config.yaml
hop_length: 160
win_length: 400
loss: "softmax"
encoder_depths: [4, 8, 4]
text_encoder_norm_position: "pre"
text_encoder_bias: "all"
residual_init: "scaled_by_depth"
Rows from block 3 of the text encoder, named by matrix and row number. Rows with one number belong to one neuron. Each number is 128 + 32 x the weight over its row's rms, rounded and kept within 0 to 255. All counts start at 0. After the name is the row's rms in percent of the matrix's.
# fc1: MLP up (text_encoder.blocks.3.mlp.fc1.weight, 384x128), inputs 0-63
# fc2: MLP down (text_encoder.blocks.3.mlp.fc2.weight, 128x384, transposed), outputs 0-63
fc1.7 125 [119 107 136  72 127 122  83 161 144 123 157 130 109  97  35 165  97 109 111  82 132 136 118 122 137 128 131 135 121 159 125 149 127 117 125 119 206 129 102 128 157 119 131 169 118 120  94 119 124 127 150 133 142  36 129 105 153  99 121 135 179 144 147 130]
fc2.7 106 [ 90  81 186  75 143 127 139 140 104 158 192 237 103 121 135  77 110  89 112 127 208 148 185 137  96 160 178 122  71 137 147 100 141 116  79 133 140  56 123 125 127  74 117 134 128 120 120  82  82 145 187 107 128  95 125  86 136 111 113 149 122 122  78 110]
fc1.8 071 [ 96  82 144 205  82 125  92 116  70 107 167 128 111 116 129  57 141 174 159  98 156 147 148 129 123 125 116 142 137 133  95 154 123 202 201 137 116 156 121 154 154 107 144 125 123 147 144 131  99 138 115 135 147 141 135 124  88 125 103 149  71 140 116 126]
fc2.8 066 [157 197 129 115  72 131 134 175 127 130 134 132 129 132 182 119 132 114 133 127  90 198 207 100 165 159 117 148  88  98 128 115 106 133 142 132 100 139 107 188 183 113 113 172 124 115  73 114 162 150 146 118 200  75 116 131  88 171 162 129 126 139 123 126]
fc1.9 074 [155 132 142 126 130  75 246 120 105  80 145 126 134 150  85 123 169 120 127 126 149 114 164 151 194 124  78 113 124 106 141 139 125 201 129  80 152 172 105 138 129 102 119 142 135 126  92 111 145  53 135 167 191 147 121 186 129 195 138 147 133  99 144 124]
fc2.9 068 [152 137 146 127 137 212 113 159 153 121 121  91 212 100 124 159 130 166 131 115 125 129 121 116 197 126  34 164 137 134 122 108 115  47 125 203 118 142 143 215 131 111 124 172 118  61  98 128 153 132 131 119 109 127 132 120 128  78 127 116 163 136 126 131]
fc1.10 113 [106  98  94 153 126 132  82 165 122 147  72 126 124 133  75 137 157   1 107 127 146 136 120 222 110 107 105 128 135 120  97 152 129 103  97 140 133 111 145 128 124 166 129 187 128 128 134 108 100 163 106  89 102 196  75 109 133 131  78 228 131 125 146 204]
fc2.10 106 [122 176 119 144 155  56 138 152 133 167 135 129 133 116 152  42 136  98 115  93 136 108 127 125 113 150 199 124 101 128 178 121 118 126 173 119 103 144 130 136 147 131 150  80 148 118 114 125 176 148 144  78 195 131 166 151 152 121 127 128  60 105 144 144]
fc1.11 104 [118 136 153 193 120 151 126 154 188 105 106 186 121 151  57 187 109 120  86 125 115 156 128 142  87 125 116 130 161 129  31 153  92 128 139 147 135 104  69 134 169 109 118 208  85 128  95  93 102  75 116 123  99 129 148 128 114  86  64 132 119 121 160 139]
fc2.11 100 [ 63 144 170 128 167 158 143 128 184 127 154 166 108 128  83 122 150 128 176 128 104 101 107  65 170 159 148  85 122 118  69 146 158 126 119 136 131 106 129 154  97  74  74 182 138 152 134 125 187 125 130  99 142 118 122 144  96 124 185 126 125 108 125 157]
fc1.12 101 [197  91 128 126 104 127 163 168 161 148 155  95 151 152 103 146 140  27 127  79 171 156 135 134 140 134 141 129 159 178 118 116 125 105 120  76 171 125 144  99 174 133 210 130 177 204 127 163 156 137 130 111 119 148  64 118 176 119 192 136 103 125 132 126]
fc2.12 102 [128 140 131 153 147 124 106 118  91 216  97 170 128 128  74  97 118 127 120 127 114 130 116 190 133 120 103  69 103 111 129 166 120 112 135 129 105 106 115 172 124 145 106 108 100 120 128  63  95 127  99 158 181 181  83 122  96 130  94 130 139 110 106 119]
fc1.13 056 [128 127 160 128 137 125  79 129 188  79 139 144 132 129 116 153  91  26 111 129 129 193 129 105 136 123 124 120  86 144 163 150 142 138 122  71 134 164  73 128 119 120 114 109 130  78 104 179 123 155 155 139 176 158 116 154 107 199 136 131 108 104 155 146]
fc2.13 068 [141 123 102 121 119 114 109  46 112 125 120  90 123 126 122  34 136 128 133 169 127   0 121  98 130  67  92 113 158 114 128  95 125 112 143  83  74  20 123 132 102  67  97 154 128 130 124 102 173 106 117 126 143  95  89 186 127 136 121 133 131 145 127 124]
fc1.14 070 [107  78 126 128 113  97 134 149 161  92 161  55 165  75 160 111  13  84 114 129  78 134 179 122  43 119 181  75 147 131  70 122  88 117 163 127 177 127 123 163 163 124 110 144 110 128 128 150 124 128 186 127 187 165 124 124 147 108 196 116 139  83 125 121]
fc2.14 092 [141 132 114 133 145 129  98 124 124 136 196  68 150  55 130 119 148 146  88 130 122 130 121 128 198 129 125 107 137  53 129 174  78  87 139  89 124  95 119 103 126  48 132 132 169 117  86  72 131 136 110 133 161 132 103 155 169 109  97 130 133 127  80 130]
fc1.15 077 [199 121 166 125 139  51 130 189 138 146 196 123 136 165  92 119  60   6 127 185 143  98 113 163 127 135 123 132 128  88 119 151 147 128 107 108 119 116 130 106 128  85 211 144 128 116  98 130 127 128 127 134 128 147 125 131 125 112  77 147 122 105 186  73]
fc2.15 078 [118 118 147 132 135 133 124 129 121  68 122  68 150 131 154 121 127 119  81 126  93  99 125  97 139 108 146  34 198 126 125 187 125  97 135 127 180 125  85 110 129  97 126  60 130  67 114 111  66 132  99 119 140 183 111 135 131 108 104 158 155 123 195 121]
fc1.16 100 [140 123  63  83 136 135 153  90 132 156  76 133  94 109  54 171 179  89  86 109  98 146 128 152 197 130 128 158 132 174 140 110  89 130 118 122 212 106 109 146 168 137 126 120 136 141  53 128 109 101 130 129 142 153 102  69 160  96 137 169  79 118 121 125]
fc2.16 099 [127 121 190 152 149 136 150 149 184 173 146  98 152 141 135 132 139 115 111 101 148 183 126 142  58 126 125 133 162 116 172 112 131 137 196 100 120 128 107 124 136 129 162 245 214 122 132  50 157 156 127  92 107 133 136 130 159  44 136 103 144 134 120 128]
fc1.17 079 [148 133 128 156  97 170 119 104 107 127 112 116 139  87  62 130 115 109 184 102 124 146 194  49 124 181 111 124 178 115 111 138 137 110 113 130 133 185 116 128 172 124  46 175 126 136 210 137 135 108 102 107 128 117  50  79 129 148 108 133  94  99  88  51]
fc2.17 096 [101 100 140 170  95  57 146 138 131 128 127 126  92 123  91  99 127  80 121 129  97  68 142 160 132 124 116  89  81 116 120 152 106  71 151 124 128 180 114 184 148 167 135 105 178  98 106 144  53 109 115 127 164 133 126 134 131 112 102  97 181 103 190 115]
fc1.18 114 [113  84  90 127 122  86 133 121 136 130 111 157 155 141 178 115 115 129 126 134 128 130 117  87  90 182 158 125 104 148 119 145  94 135  86 128 148 106 146 121  47  67 150 131 128 146 132 111 148 132 144 107 134 133  98 121 162  90 182  57 115 124  18 182]
fc2.18 101 [145 125  61 133 129 135 152 154 119 228 129  98 110 160 146 101  78 157 117  93 144 134 126 182 138 172  89  98 136 134 139  87  40 135 129 154 126 161 113 127 106 129 104 124  73 130 107 119 106 111 116 138 193  64 129 113 152 111 143 129 186 205 170 123]
fc1.19 065 [130 103 118 122 104  73 118 142 138 126 104 139 136 135 135 109 120 132 129 131 127  81 148 101 128 133 109 137 121 115 151 129 112 197 156 124 116 140  95 160 139  57  45 139 130 190 117 111 114  88 149 128 162 161 106 128 128 151 107 166  99  75 125 128]
fc2.19 073 [110 119 143 134  87 138 126 114 163 178 125 185 114 107  99 115  73  90 121 119 114 119  60  27 157  97 124 136 153 129 121 142 121 143  72 133  48  84  89 144 127 142 160 131 117 129 122 129 118 180 123 111 187 121 111 128 119 138 128 166 146 141 165 120]
fc1.20 132 [189 149 127 145 120  72 117 121 127 141 104 118 193 130 144 138 181 128  94  53 127 129 122 126 132  58  97 128 128 154 128 114  89 144 184 157 145 127 127 124 147  91 153  91  40 172 152 124  96 127 126 186 133 169 135 113 144 128 149 106  99  85 103  92]
fc2.20 122 [152 128 153 134  70  74 169  31  92 149 129 140 129 129  30 152 178  99 100 126  94  96 105 110  99 116 133 131  87 124  88  98 128 152  92  93 176 159 167  75 133  87 132 120 122 121  88 121 110 128 122 109 109 119 108 101 130 126 114 122 123  78 116 112]
fc1.21 103 [ 80 121 186 107 130  88 128 117 162 158 121 126  81 113 122 147 136 142 137 138 123 136 133 128 139  83 108 156 103  58  52 235 101 112 121 121 118 107 139 129 129 135 136 142 183  69 156 106 129 130  80 173 135 199 188 119 157 129 168 122 107 148  69 130]
fc2.21 099 [137 154 165 108 146 137 121 173 127  97 125 162 122 146 157  67 128 126 121 136 173  85 132 131 109 120 152 126  90 102  91 194 128 117 168 135  50 142 181  51 119 142 169 114 134 120  82 167 110  90 137 132 148 133 128 123 128 126 208 131  74 107 123  71]
fc1.22 098 [103 144 163 181 130 113 125 122 135 129 137 155 144 142 119 112  95 185 125 217 155 137 196 214 126 105 125 106 146 156  94 124 167 145  83 115 129 249  97 117 126 124 100 106 155  68 129 137 102 110 120 137 130 182 129 154 152 145 136 129  86 135 126 129]
fc2.22 090 [135 102  70 101  99 190 128 133 142 128 169 130 116 157 155 129 133 114 109 143 129 146 160 131 141 133 141 172 113 131 125  67  88  93 122 131 128 129 123 150 154 131 125 218  80 121 191  68 107 137 111 151 173 114  11 137 131 202 182  92 153 151 129  89]
fc1.23 077 [127 201 165 124 124 137 132 155 128 103 185 146  90 113 115 128 127  72 190 128 128 123 150 169 149 132  73 114  96 147 102 124 128  85  65 129 133 153 126  89 128 100 149 123 177 135 157 156 110 120 129  80  77 129 100  83 127 107 110 137 128 161 135 124]
fc2.23 075 [ 81 129  72 146 106  95 129 123 129 112 124 126 166 128  78 115 138 155 143 128 164 191 116 127 161 139 143 214 116 122 110 137 129 156 179  88 121 107 141 204 121 151 174 178 132 135 169 125 132  39 140 127 127 242 123 162  71 201 130 127 127 109 126 176]
fc1.24 065 [148 205 130 119  80 158 111 113 136 145 135 136 127 188 122 126  91  50 128 115 127 130  70 150 111 134 118 138 156 128 123 144 119 162 137 124 129 162 157 129 110  91 128 103 134 166 119 125 182 130 127 184 126  70 168 137  68 157 126 139 115 143 117 134]
fc2.24 073 [138 144 135 134 170 230 149 154 134 128 211 122 108 128 109 115 120  76 172 170 119 146 193 176 133 137 130 147 103 140 129 144 139 158 132 100 120 125 170 123 107  92 145 158 130 144 190 108  91 128 130 109 198 124 133 127 122 128 210 189 164 131 101 158]
fc1.25 089 [111  71  90 163 108 113 146 104  20 133  78 145 189 153 140 123 179 108 134 132 167 127 180 117 123 133 137 175  59 128 152 128 143 161 112 146 116 142 108 109 148  76 101 132 135 151  98 132 131 121 136 128 128  79 145 109 151 176 125 128 129 116  79  96]
fc2.25 100 [137 145 100 120 102 152 150 126 131 130 173 104  88 107 123 133 129 147 117 114 115 122 119 178 137 188 129 134 170 152 101 171 156 188 131 147 135 207  82 128  67  74 220 224 153 138 133 133  89 131 163 132 114  79 124 125  96 149 131 173 128 171 189 135]
fc1.26 089 [114  94 120 132 135 127 120 122 183 185 145  85 120 128 158 166 129  79  69 146 142 110 144 203 136 148 152 120 127 191 135 190 142 178 131 128  67 152 158  80 101 138 129 133 121 147 128  99  81  86  91  62 127 153 147 133 112 108  89  94 137 122 105 173]
fc2.26 082 [ 78 151 144 146 151 133 151 122 112 149 154 128 137 158 177 143 110 181 128 117  92 128 120 145 112 185  99 114 151 166 123 100 131 171 161 109  90 128 102 129 141 100 201 138 184 119 148 104 115 141 147 147 184  78 133 154 228 111 133  83 137 130 137 219]
fc1.27 091 [127  55 104 122 128 133 129 120 111 197  71 124 117 136 118 143 112  83 131 101  64 152 132 141 123 128  70 136 140 248 130  52 131 150 102 119 157 146 131 127 164 118 178 108 128 110 117 126 145 141 227 130  95 100 124 149  86 118 158 148 103 132 133 106]
fc2.27 088 [146  94 132 120 122 127 123 127 124 103 140 137  84 182 168 121 142 150 123 113 144 142 118 144 118 148 180 126 112 140 152 202  88 178 134 121  91 127 144 125 167 137 125 102 111 115 126 138 103 166 120 121 138 162 158 162 116 104 140 129 108  22  89 102]
fc1.28 091 [117 111 109 125 133  58 130  66  57 157 133  75 119 132 126 161  59  81 107 109 117  60 181 103  96 144 146  75 126 125 139 133 135 146 131 110 184 121 128 121  90 125 122 141 155 123  83 170 102 177 126 121 166 153 128 119 207 127 136 133 130 158 129 139]
fc2.28 088 [132 102 245 134 152 116 107  54  75 180 176  66 112 105 102 162  99  77 123  74 125 102 103  56 144 141 123  89 138 135 102 183 129 119 123 153 125 149 116  98 133 136 150 166  61  52 128 161 128 106 119 116 193 148 137 123 131 105 135 209  82 120  88 128]
fc1.29 072 [ 75 219 137 134 132 121 145 135 116 101 128 130 148 151 111 120 128  95 108 131 115 111 117  95 187 128 130 128  98  98 121 125 117 124 136  52  77 134 144 121 144  93 151 161 129 123  86 113 132 130  81  93  91 203 154 103 206 113 116 129 127 186  88 136]
fc2.29 080 [141 110 134 130 110 201 110 130 124  90 115 161 143  35 130 121 123 135  89  89 133 147 128 107 129 124 125 124 120  79 128  86  89 179 116 137 139 109 116  98 108  72 106 116 101 127 165 125  95 147 132 131  89 135  10 122  86 195 152 120  96 144 136 171]
fc1.30 097 [105 135 124 121 133 128 125 164  82  90 123  84 154 112 184 136 168  65  77 181 141 151 125 200 151 127 134 124  18  70 153 176 101 129 143 110  91 158 178 101  96 160 126  98 210 137 105 127 149 129 136 164 132  96 126  56  57  81 128 143 181  48 136 126]
fc2.30 087 [161 162  72 140 108 155  86 115  87 154 138 136 109 131 187 128 120 120 167 139 128 113 122 163 130  95 121 146 116 123 159 119  96  92  82  92 122 133  92 128  84 131 132 148 172 120 164 132  56 125 169  91 114 135 130 119 136 137 154 142 141 153 159 161]
fc1.31 108 [137 120 136 177 120 103  80 122 127 132  98 150  80 152 130 121 136 103  37 129 128 125  89 136  82 136 121 151 117   0  90 134 132 150 152 108 117 111  92  91 137 122 151 103 154 115 159 144  91 150 134 112 112 128 102 153 123 122  86 103 171 128 132 121]
fc2.31 114 [153 126 134 163 118 135 108  96  92  38 144 166  38 160 178 107  88 107 110 178 114 144 145 118  69 126 138  81 128 133  70 117 139 115 125 167 131 128  98  97 103 109 130 148 103 109 102 128  57 127  57  86 125 152 104 111 135  87 129 177  50 123 136 130]
fc1.32 179 [111 154 173  41 153 119 201 137  82 165 125 104 128 138 160 122 172  91 120 119 128 123 208 116 142 130 160 101 103 160  84 124  74 143 130 147 138 112  72  72 121 102  91 145 127 131 149 190  67 232 126  89 132 160  85 134 163 141 136 134  86 118 141  23]
fc2.32 166 [112 127 120 178 124 128 165 128  68  88 122 159 119 132 125 179 106 112 117 107  72 167  68 117 159 128 142 126 171  75 156 127 109 121 127 105  92 124 118  80 162 150 201  99 119  90 108  69 165 121 102 132 114  35 127 129 136 114  84 147 124 127 182 151]
fc1.33 089 [141 128  85 120 121 122 123 102 121 130 131 119 120 149 113 124 127  68  65 105 133 123 169 127  87  63 130 153 105  81 108 154 106 166 126  96 117 166 128 171 131  34  96 113 145 129 166 226 128 129 123 130 143 192  94 145 129 129 137 167 133 133  75 182]
fc2.33 100 [128 181 161 126  56 125 144 174 131 104 138 123 167 155 124 125 131 123 212  63 171 128 135 157 215 175 106 119 152 157 126 176 145 149 167 131 129 150 165  60 154 115 126 195 124 155 128 152 142 128  84 157 132 183 210 133 135 174 162 128 133 114 119 115]
fc1.34 071 [111  89  71 129 192  93 143 173  81 164  58 118 218 134 137 148  97  91 132 122 168 128 137 101  74  87 136  83 145 134  98 181 146 122 134 103 146 207 129  71 142 117 161 127 119 154 121 139 115 139 124 130 133 164 131 124 191 118  91 208 140 172  95  99]
fc2.34 072 [127 131 161 134  99 163 115 117 118 124 125 133 119 134 128 132 115 141 127  86  97 111 129 128 138  83 128 121 155 188 140 123  93  98  43 125 157 198 103 125 124  97 139  55 174 105 129 157 123 167  25 133 171 122 125 163 129  68 120 118 196 174 107 109]
fc1.35 076 [168 121 173  98 133 127 118 129 109 130  87 129  76 171  90 187 115 135 151   4 157 155 134 129 190  65 122 162 148 132  83 126 122 111 155 162 162 177  93 190 211  64 104 122 119 135 142 142 110 138 125  97 131 103  44 103 127 118 131 167 123  96 113 115]
fc2.35 075 [111 132 113 131 131 107 171 116  98  96 127 130 128 112 120 128 138 140 133 165  71  87 114 123  86 159  77 137 127 132 120 175 167 119 151 126 134 129 156 122  66 136 131 126 116 122 108  88 162 142 143 141  42 113 143  74 107  91 115 160 111  29  77 120]
fc1.36 102 [121 109 113 145 144 121 200  57  43 132 109 119 182  98  89 155 114 126 124 138 130 132 119 203 146  74 169 155 130 153 118 146 139 153 127 136 106 128 136 125 115 124 111 147 161 123 120  35 126  76 128 121 154  86 145 119  97 115 146 128 104 118 163 114]
fc2.36 097 [126 216 140 138 145 175 165 133 132 135 136 113 195  93 122 178 138 110 145 173 119 157 121 116 182 126 140 176  97 135 125 163 124  68 110 131 151 130 175 150  99 128 122 123 141  91 116 114  96  82 133 184 128 127 133 147  91  79  25 126  65 123 146 142]
fc1.37 054 [ 75 120 128  89 145 192 166 120 118  76 110 128 126 168 171 127 151 116 166  45 123 135 155 116 128 137 129 117  87 184 106 101 135 162 132 139 124 151 131 133 176  77  97  97 132 149 107 118 169 129 127  99 111 117  81 125 145 102 135 129 125  97 156 140]
fc2.37 051 [129 156  99 128 122 150 112 157 100 106 104 202 151 144 127 158 126  84 128 128 217 117 163 168 109 125 145 153 122 154 138 138 128 195  78 170 110 180 124 114 146 124 181  60 147 138 143 105 119 121 126 110 129 118 122 132 118 126 123 118  99 165 112 128]
fc1.38 068 [146 101 101 177 163 137 133 105 136  38 116 111 154 136 119  78 128 125 112 136 139 147 116  79 120 133  44 116 106 189 122 139 120 143 141 123 156 148  72 126 139 139 140 149 148 127 147  81 155 126 173  64 158 141  82 135 123 131 106  55 106 182 137 134]
fc2.38 067 [127 106  89  95  54 152 164 131 144  98 128 169  97 125 131 129  31 138 127 125 138 163 146  64 130  56  89 128 130 100  90 137 109 115 172 124 125  90 106 109 170  99 178 108 133 128 110 124 128 116 220 111 158 130 115 149 125 186 137 166 158 125 115 147]
fc1.39 141 [117 166 125 144 115 100 101 109 154 126 140 151 126 105 159 180 141 113 111  74 144 152 132 110 174 168 102 128 125 160 199 176 188 137 156 106 121 118 108 128 135 132 123 132 135 122  98 156 128 108 101  62 117 132  26 201 140  62 102 135 154  67 119 164]
fc2.39 132 [136 126 112 142 110 202  99 124 136  80 138 121 148 110 135 136 119 122 104 130 118 137 108 164 118 149  73 102 138 143 118 131 132 123 109 136 158  62 118  77  70 209 153 160 114 129 224 115 115 115  96 184 154 113 108 114 128 131 146 151  93 133 142 103]
fc1.40 073 [145  84 146 103 131 152  76 154  85 153 154 113  85 169  92 191 116  49  95 135 164 112 107 110  75 130 140 135 121  38 128 132 126 190 122  94 125 157 119 122 144 117 196 108 124 137 109 130 100 124 106 160 147  74 104 175 125 101 127 166 143 135 128 136]
fc2.40 071 [123 184 121 130  86 127 123  87 124 118 127 110 112 115 153 148 132 129 126 150 127  65  93 124 136 138 245 114 195  92 113 118 136 112  87  93 116 178 133  85 137 127 135 103  49  83  86 210  98 157 114 124 117 167 188 135 162 130 114 184 158 163 154 148]
fc1.41 074 [113 162 194  95  99 122 132 160 147 128 107 128 155 131 115 125 138 131 128  54 114 126 165  89 196 157 121 156 134 129 112 160 126 198 114 158 127 158 112 255 155 104 120 119 128 133  73  94 138  91 147 123 132 191 127 128 153 145 128 152 127 134 123 153]
fc2.41 079 [106  97 127 137 125 129 136 117 152 130 127 150 102 136 123 149 135 128 139  87 109  87 138 104 115  83 112 153 107 141 119 124 129 132 130 127 107 121 100 102 125 127 120  87 126 135  62 108 112  65  48  86 122 141 134 101 118 143 209 153 145 163 132  72]
fc1.42 124 [126 123 197 152 218  78 147  78  75 154 125 127 140 111 114  92 114 122  80  75 140 137  91 145 148 129 132 130 156 133 124  60 103 165 120 147 116  52 146 142  99  88 148 154 127 115 128 143 137 107 155  89 103 147  90 124 185 126 118 140  72 125 122 128]
fc2.42 108 [108 110 178 145 124 160 126 128 146 129 121 181 172 156 199 141 146 116  56  94 126 155 133 101 145  91 107 139 129 123 144 101 130 131 110 165  93 134 169 117  92 184 166 181 155 161  93 170 131  83  41 155  90 141 128 111 211 124  86 127 149 107 151 120]
fc1.43 131 [128 124 134 102 154 109 130 129 151 163 120  89  98 137 106 156 162  92 174 127 157 138 134 162 127  96 117 123 123 186 161 132 133  80  97 108 165  85  51 127 124  91  42 126 120 107  99  79 225 131 174  97 120 143  89 139  90 103  92  98  87 140  97 124]
fc2.43 129 [120 104 115 119 137  81 138 137 138 110 133 155 147 148 122 139  99 130 151 128 120 120 122 165  68  59 115 115  60 170 110  88 142 139 119 101 171 135 147 161  74 140 144 132 177 184 136 163 123 115 117 120 111 126 140  87 166 139 129 121 127 136 149 107]
fc1.44 112 [130  95  84 153 128  81 150 103 134  61 195  81 113 144  80  79 153  87  94 229 135  96 162 176 118 129 113 137 137 123 121 192 126 130 145 153 148 116 126 171 163 155  27 144 158 140  87 113 137 139 131 117 119 156 127 122 162  80 132 143 114 105 128 121]
fc2.44 110 [ 89 119 113 131 127 118 128  88 134  94 128  87 148 131 102 122 129 113 110 135 143  30 148 163 136 100 129 170 124 155 137 128  94 135 133 141 175 159 169 127  99  98 112 178  93 137  79  90 124 190  97 130 123 129 102 125 130 136 167 157 134 135 103 101]
fc1.45 127 [153 150  69 104 135  86 139 170  89 161 132 122  83 115 177 133 147  85 152  81 142 126 128  78 110 141 118 131 149  88 120 139 106 180  77 202 154 149 119 104 120 113 120 122 177 123 141  95 166 129 101 120 139  96 156  95 125 125  94  79  56  91  20 130]
fc2.45 120 [120  80  56 123 172 160  86 147  95  82 124 120 128 138 129  75 126 124 132 133 131 107 130 149 104 127  32 113 123 132 111  98 113 162  63  95 107 139 111 116 120 139  90 146 161 130 129 132 179  92  81 126  85  94 124 135 162 182 132  52 152 151 165  68]
fc1.46 091 [127 121 144  87  65 150  96 122 145  80 142 109 171 140 128 127 111  73 108  83 164 186  78 132 206 135 143 159 101 166 128 132  95 128 119 205 143 159 129 117 127 108 116 158 194 125 132 107 182 129 141 130 159 148  37 127 178 104 118 160 162  94  62 122]
fc2.46 103 [151 131  57 107 100 153 128 132 141  89 154  76 109  86 161  83 148 106 117 129 128 125 138 129 206 138 133 129 125 172 155 102  82 119 182 190 123 128 119 134  94 138  79 124 111 146 129 132 138 190  78  96 133  97 118 107 154  83 142  49 128 184  95 112]
fc1.47 082 [126  83 138 122 163 117 181  37 151 166 184 122 124 124 118 182  84  70 128 144 186  85 191 170 133 137 111 117 118 126 125 124 174 108  92 130 131 134 138 128 125 127 129 117 123 105 156 128 126 133 131 130 127 109 113 120 181 128 130 101 128 131 112 138]
fc2.47 079 [ 25  78  44 141  81 144 123 120  94 126 134  78 130  98 157 130 143 181  85 115 142  97 123 182 115 121 100 168 100  69 148 106 105 125 170 122 139 100 159 153 109 169  66 145 145 126 122 157 137 129 134 110 130 131 152 159  48 136 139 107  88 176 129  94]
fc1.48 123 [175 155 123 138 156 131 112 107 162  69  92 153 180 103  87 111 124 118 163 118  99 162 131 113  53 144 179 132 105 216 145 151 148 129 151 121 136  83  80 121  92 106 121  48 107 100  92 134 126 102 138 105 163 155  79 140 200 136 156 104  87 113 135 128]
fc2.48 119 [126 133 112 159 115  96 193  62  90 109 108  73 136 155 131 127 172 121 108  72 157  74 121 176 158 161 128 112 128 147  90  35 174 125 136 154 229  98 141 175 146 129 146 134 133 102 149 160 154 140 142 114 115 100 108 201 114 135 135 100 183 110 145 168]
fc1.49 140 [112 119 161 172 148 137 200 110 167 128 147 128 127 162 173 117 149 131 136 184 128 104 130 164  96 118  83 119 114  70 149 156 131 127 176 125 132 149 145  54 161 139 104 123  92 139 126 169 118 181  60 205 123 145 132  99  84 132 124 107 108 165  78 139]
fc2.49 121 [146 114 114 117 131  85 131 123 163 154 102  99  80  81 122 160 136 182  78 152 128 130 124 108  75 112 130 174 135 121 154  80 200 128 125 116  48  74 105  75  77 123 121 117 130 135 124 166 192  79 108  82 160 110 122 134 115 155 128 150 141 138  95 141]
fc1.50 055 [135  74 111 125  64 129 147 117 143 121 128 128 110 103 124 129  61  28 115  48 124  65 123 131 128 128 130  97  92 155 171 125 130 147  46  91  99 176 104  88 115 158  87 107 139  84 107 139 128 170 156 189 113 182 129  84 135 132 134 184 171  86 139 167]
fc2.50 062 [128 152 120 222 163 125 125 146 128 107 130 117 112 150 131 128 175 167 147 186 211 123 113 144 129 184 128 206 103 110 118 189 128  97 141 136 131 139 139 132 129 122 146 183 132 168 176 130 130 125 189  98 128 127 138 133 132 120  82 122 109 120  69 104]
fc1.51 120 [173 178 120 185 105 144 122 147  97 146  92 174 153 119 115 182 157  98 186 116 134 144 145 153 194 101 116 116  71 128 118 130 163 116 104  74 130 124 129 161 119 136 128 188 158  94  89 126 142 136 161 104 143 177 135 153 181 113 110  83 117 135 116 109]
fc2.51 116 [136 108 177 127 118 127 103 144 128 124  95 106 110 124 106 134 131 115 125 164 123 123  96 135 171 150 134 119 120 104  98 109 114  25  99  53 125 160 113 112 173 104 135 123 105 161 129 110  98 128 127  57 141 115 101 115 141 145 175  83 127 116  59 160]
fc1.52 139 [151  93 129 224  88  72 203 110 160 125 135  40 124 105 110 131 157 145 123  84 144 198 142 128 151 115 163 126 106 138 147 125 136 110 135 157 128 207 114 149 198 148 114 123 154 139  83 157 121  52 113 126 122  68 128  78 158 109 149 172  76 104 115 154]
fc2.52 138 [125 136 109 135 100  95 140 131 176 118 151 171 142  91 114 129 100 127 148 181 147 139 124 114 102 130 118 145 138 144 130 128 158 136 176 143 197  49 104 121 128  86 181  80  92 118 154 106 128  98  99 160 127 140 139 129 115  95  99 168 151  74 178  65]
fc1.53 080 [ 53 128  69 122 120 130 113 126  54 143 126 120 153 146 128 135  91 133 127 147 115  62 135 143 144  95 140 120 121 149 124  75 158 144  85  26 113 151 127  84  63  92 170 129  58 138  83 128 139 128  89 140 143 130 166 194 129 114 153 128 122  80 117 125]
fc2.53 084 [166 198 166 128  84 127 159 101  70 178 120 232 136 127 142 142 115  67 128 134  92  55 131 103  79 123 143 102 124 143 129 121 155  75 121 127 145 115 107 120 126 132 120 130 128 119  94  84 144 115 143 124 133  45 129 104 114 119 121 133 123 124 128 111]
fc1.54 098 [164 111 192 117  86 154 130 130 125 132  78  99 107 106 162 185 125 111 138 138 119 130 128 105 120 142 118  82 157 120 150 141 120 120 130 135  53  99 128 136 112 127 174  91 145 180  70 133 166  76 132 143  73 122 162  96 119  81 108 118 147 104 127 110]
fc2.54 107 [ 46 122  68 113 134 166 123  83 167 195 142 140 133 154 139 134  99 126 124 129 141 106 139 147 153 137 133 124  68  95 232 100 136 125 159 127 124 157 114 122 131 157  91 135 152 137 126 136  87 127 145 131 125 131 123 114 136 138 211 169 122 219  83 163]
fc1.55 086 [129 125 112 101 127  89  54 183 131 130 111 125 152 127 102 139 134 129 121 136 131 100 121  92  69 101  72 115 132 139 115 131 154 117 139 132 128 132 151 100 130 112 140 163  87 153  97 163 131 106 114  88 144 137 163 172 126 107 131  84 119  94 111  83]
fc2.55 089 [101 155 130 112 122  88 155 122 162 141  84 186 106 169 121 141 102 115 132  90 119 127 138 162 134 127 146 147 148 183  75 128 167  90 140 154 134 110 151 128 131 179 127 149 144 139 132 132 136 151 151  91 153 134 181 145  78 184 159 110 127 118 135 128]
fc1.56 070 [197 106 139 179 187  95 109  95 119 104 144 129 196 115 125 103 141 126 129 129 125 125 120 128  72 138 132 133 148 145  64 127 108 173 105  68 146  79 144 117  64 134 192 100  99 143 106 158 100 154 154 112 124 147 119 115 185  95 121 129  73  90 124  79]
fc2.56 074 [120 122 184 111 128 140 124 107 151 124 132 122  89 142 114 195 179  99 172  30 170 140 112 125 105 129 110 131 165 140 135 175 187 125 135 116 177 144 140 110 189 119 108 135 147 119 128 154 186 116 129 128 123 124 127 134 131 132 140 112 203 135 145 163]
fc1.57 102 [ 67  98 128 123 171 122 127  97 115  90 126 136 100 127 110 113 118  80 152  78 128 164 122 119 129 170 117  86 150 109 153 134 142 125 111 119 117  90 119  97 107 195 136  90 160 145 189 130 201 206 135 197 142 160  98 141 106 137 170  65 134 103 110 106]
fc2.57 115 [ 84 113  70  68 172 129 133 153 127 132 128 109 107 128 142 184 183 110 104 120  81  75  86  61 119 181 114 114 133  96 166  88 119  76 175 180  73 113 125 136 134 162 129 145 152 118 107 119 145 139 152  97 122 132 128 100 172 109 136 137  90 128 113 156]
fc1.58 126 [146  92 162 125 141 102  91 105 129 119 157 171 187 138 157 140  99 123 159 142  98 149 123 157 108 136 107  89 131 112 155 121 215 114 103 159 189  55 149 128 112  54 111 137 131 126  54 136  84 113 168 129 133 128 121 131  67 122 132 147  97 113 110 191]
fc2.58 113 [ 87 141 125 125 106 117 137 133 128 156 168 126 120  88 137  28  73 161  86  67 169 183  70 145 191  95 137 108 119  96 111 100 118 127 114 129 137 129 112  50 144 137 169  87 129 143 163 118 165 113 150 176 107 102 125 139 154 125 110 107 189 128 145  91]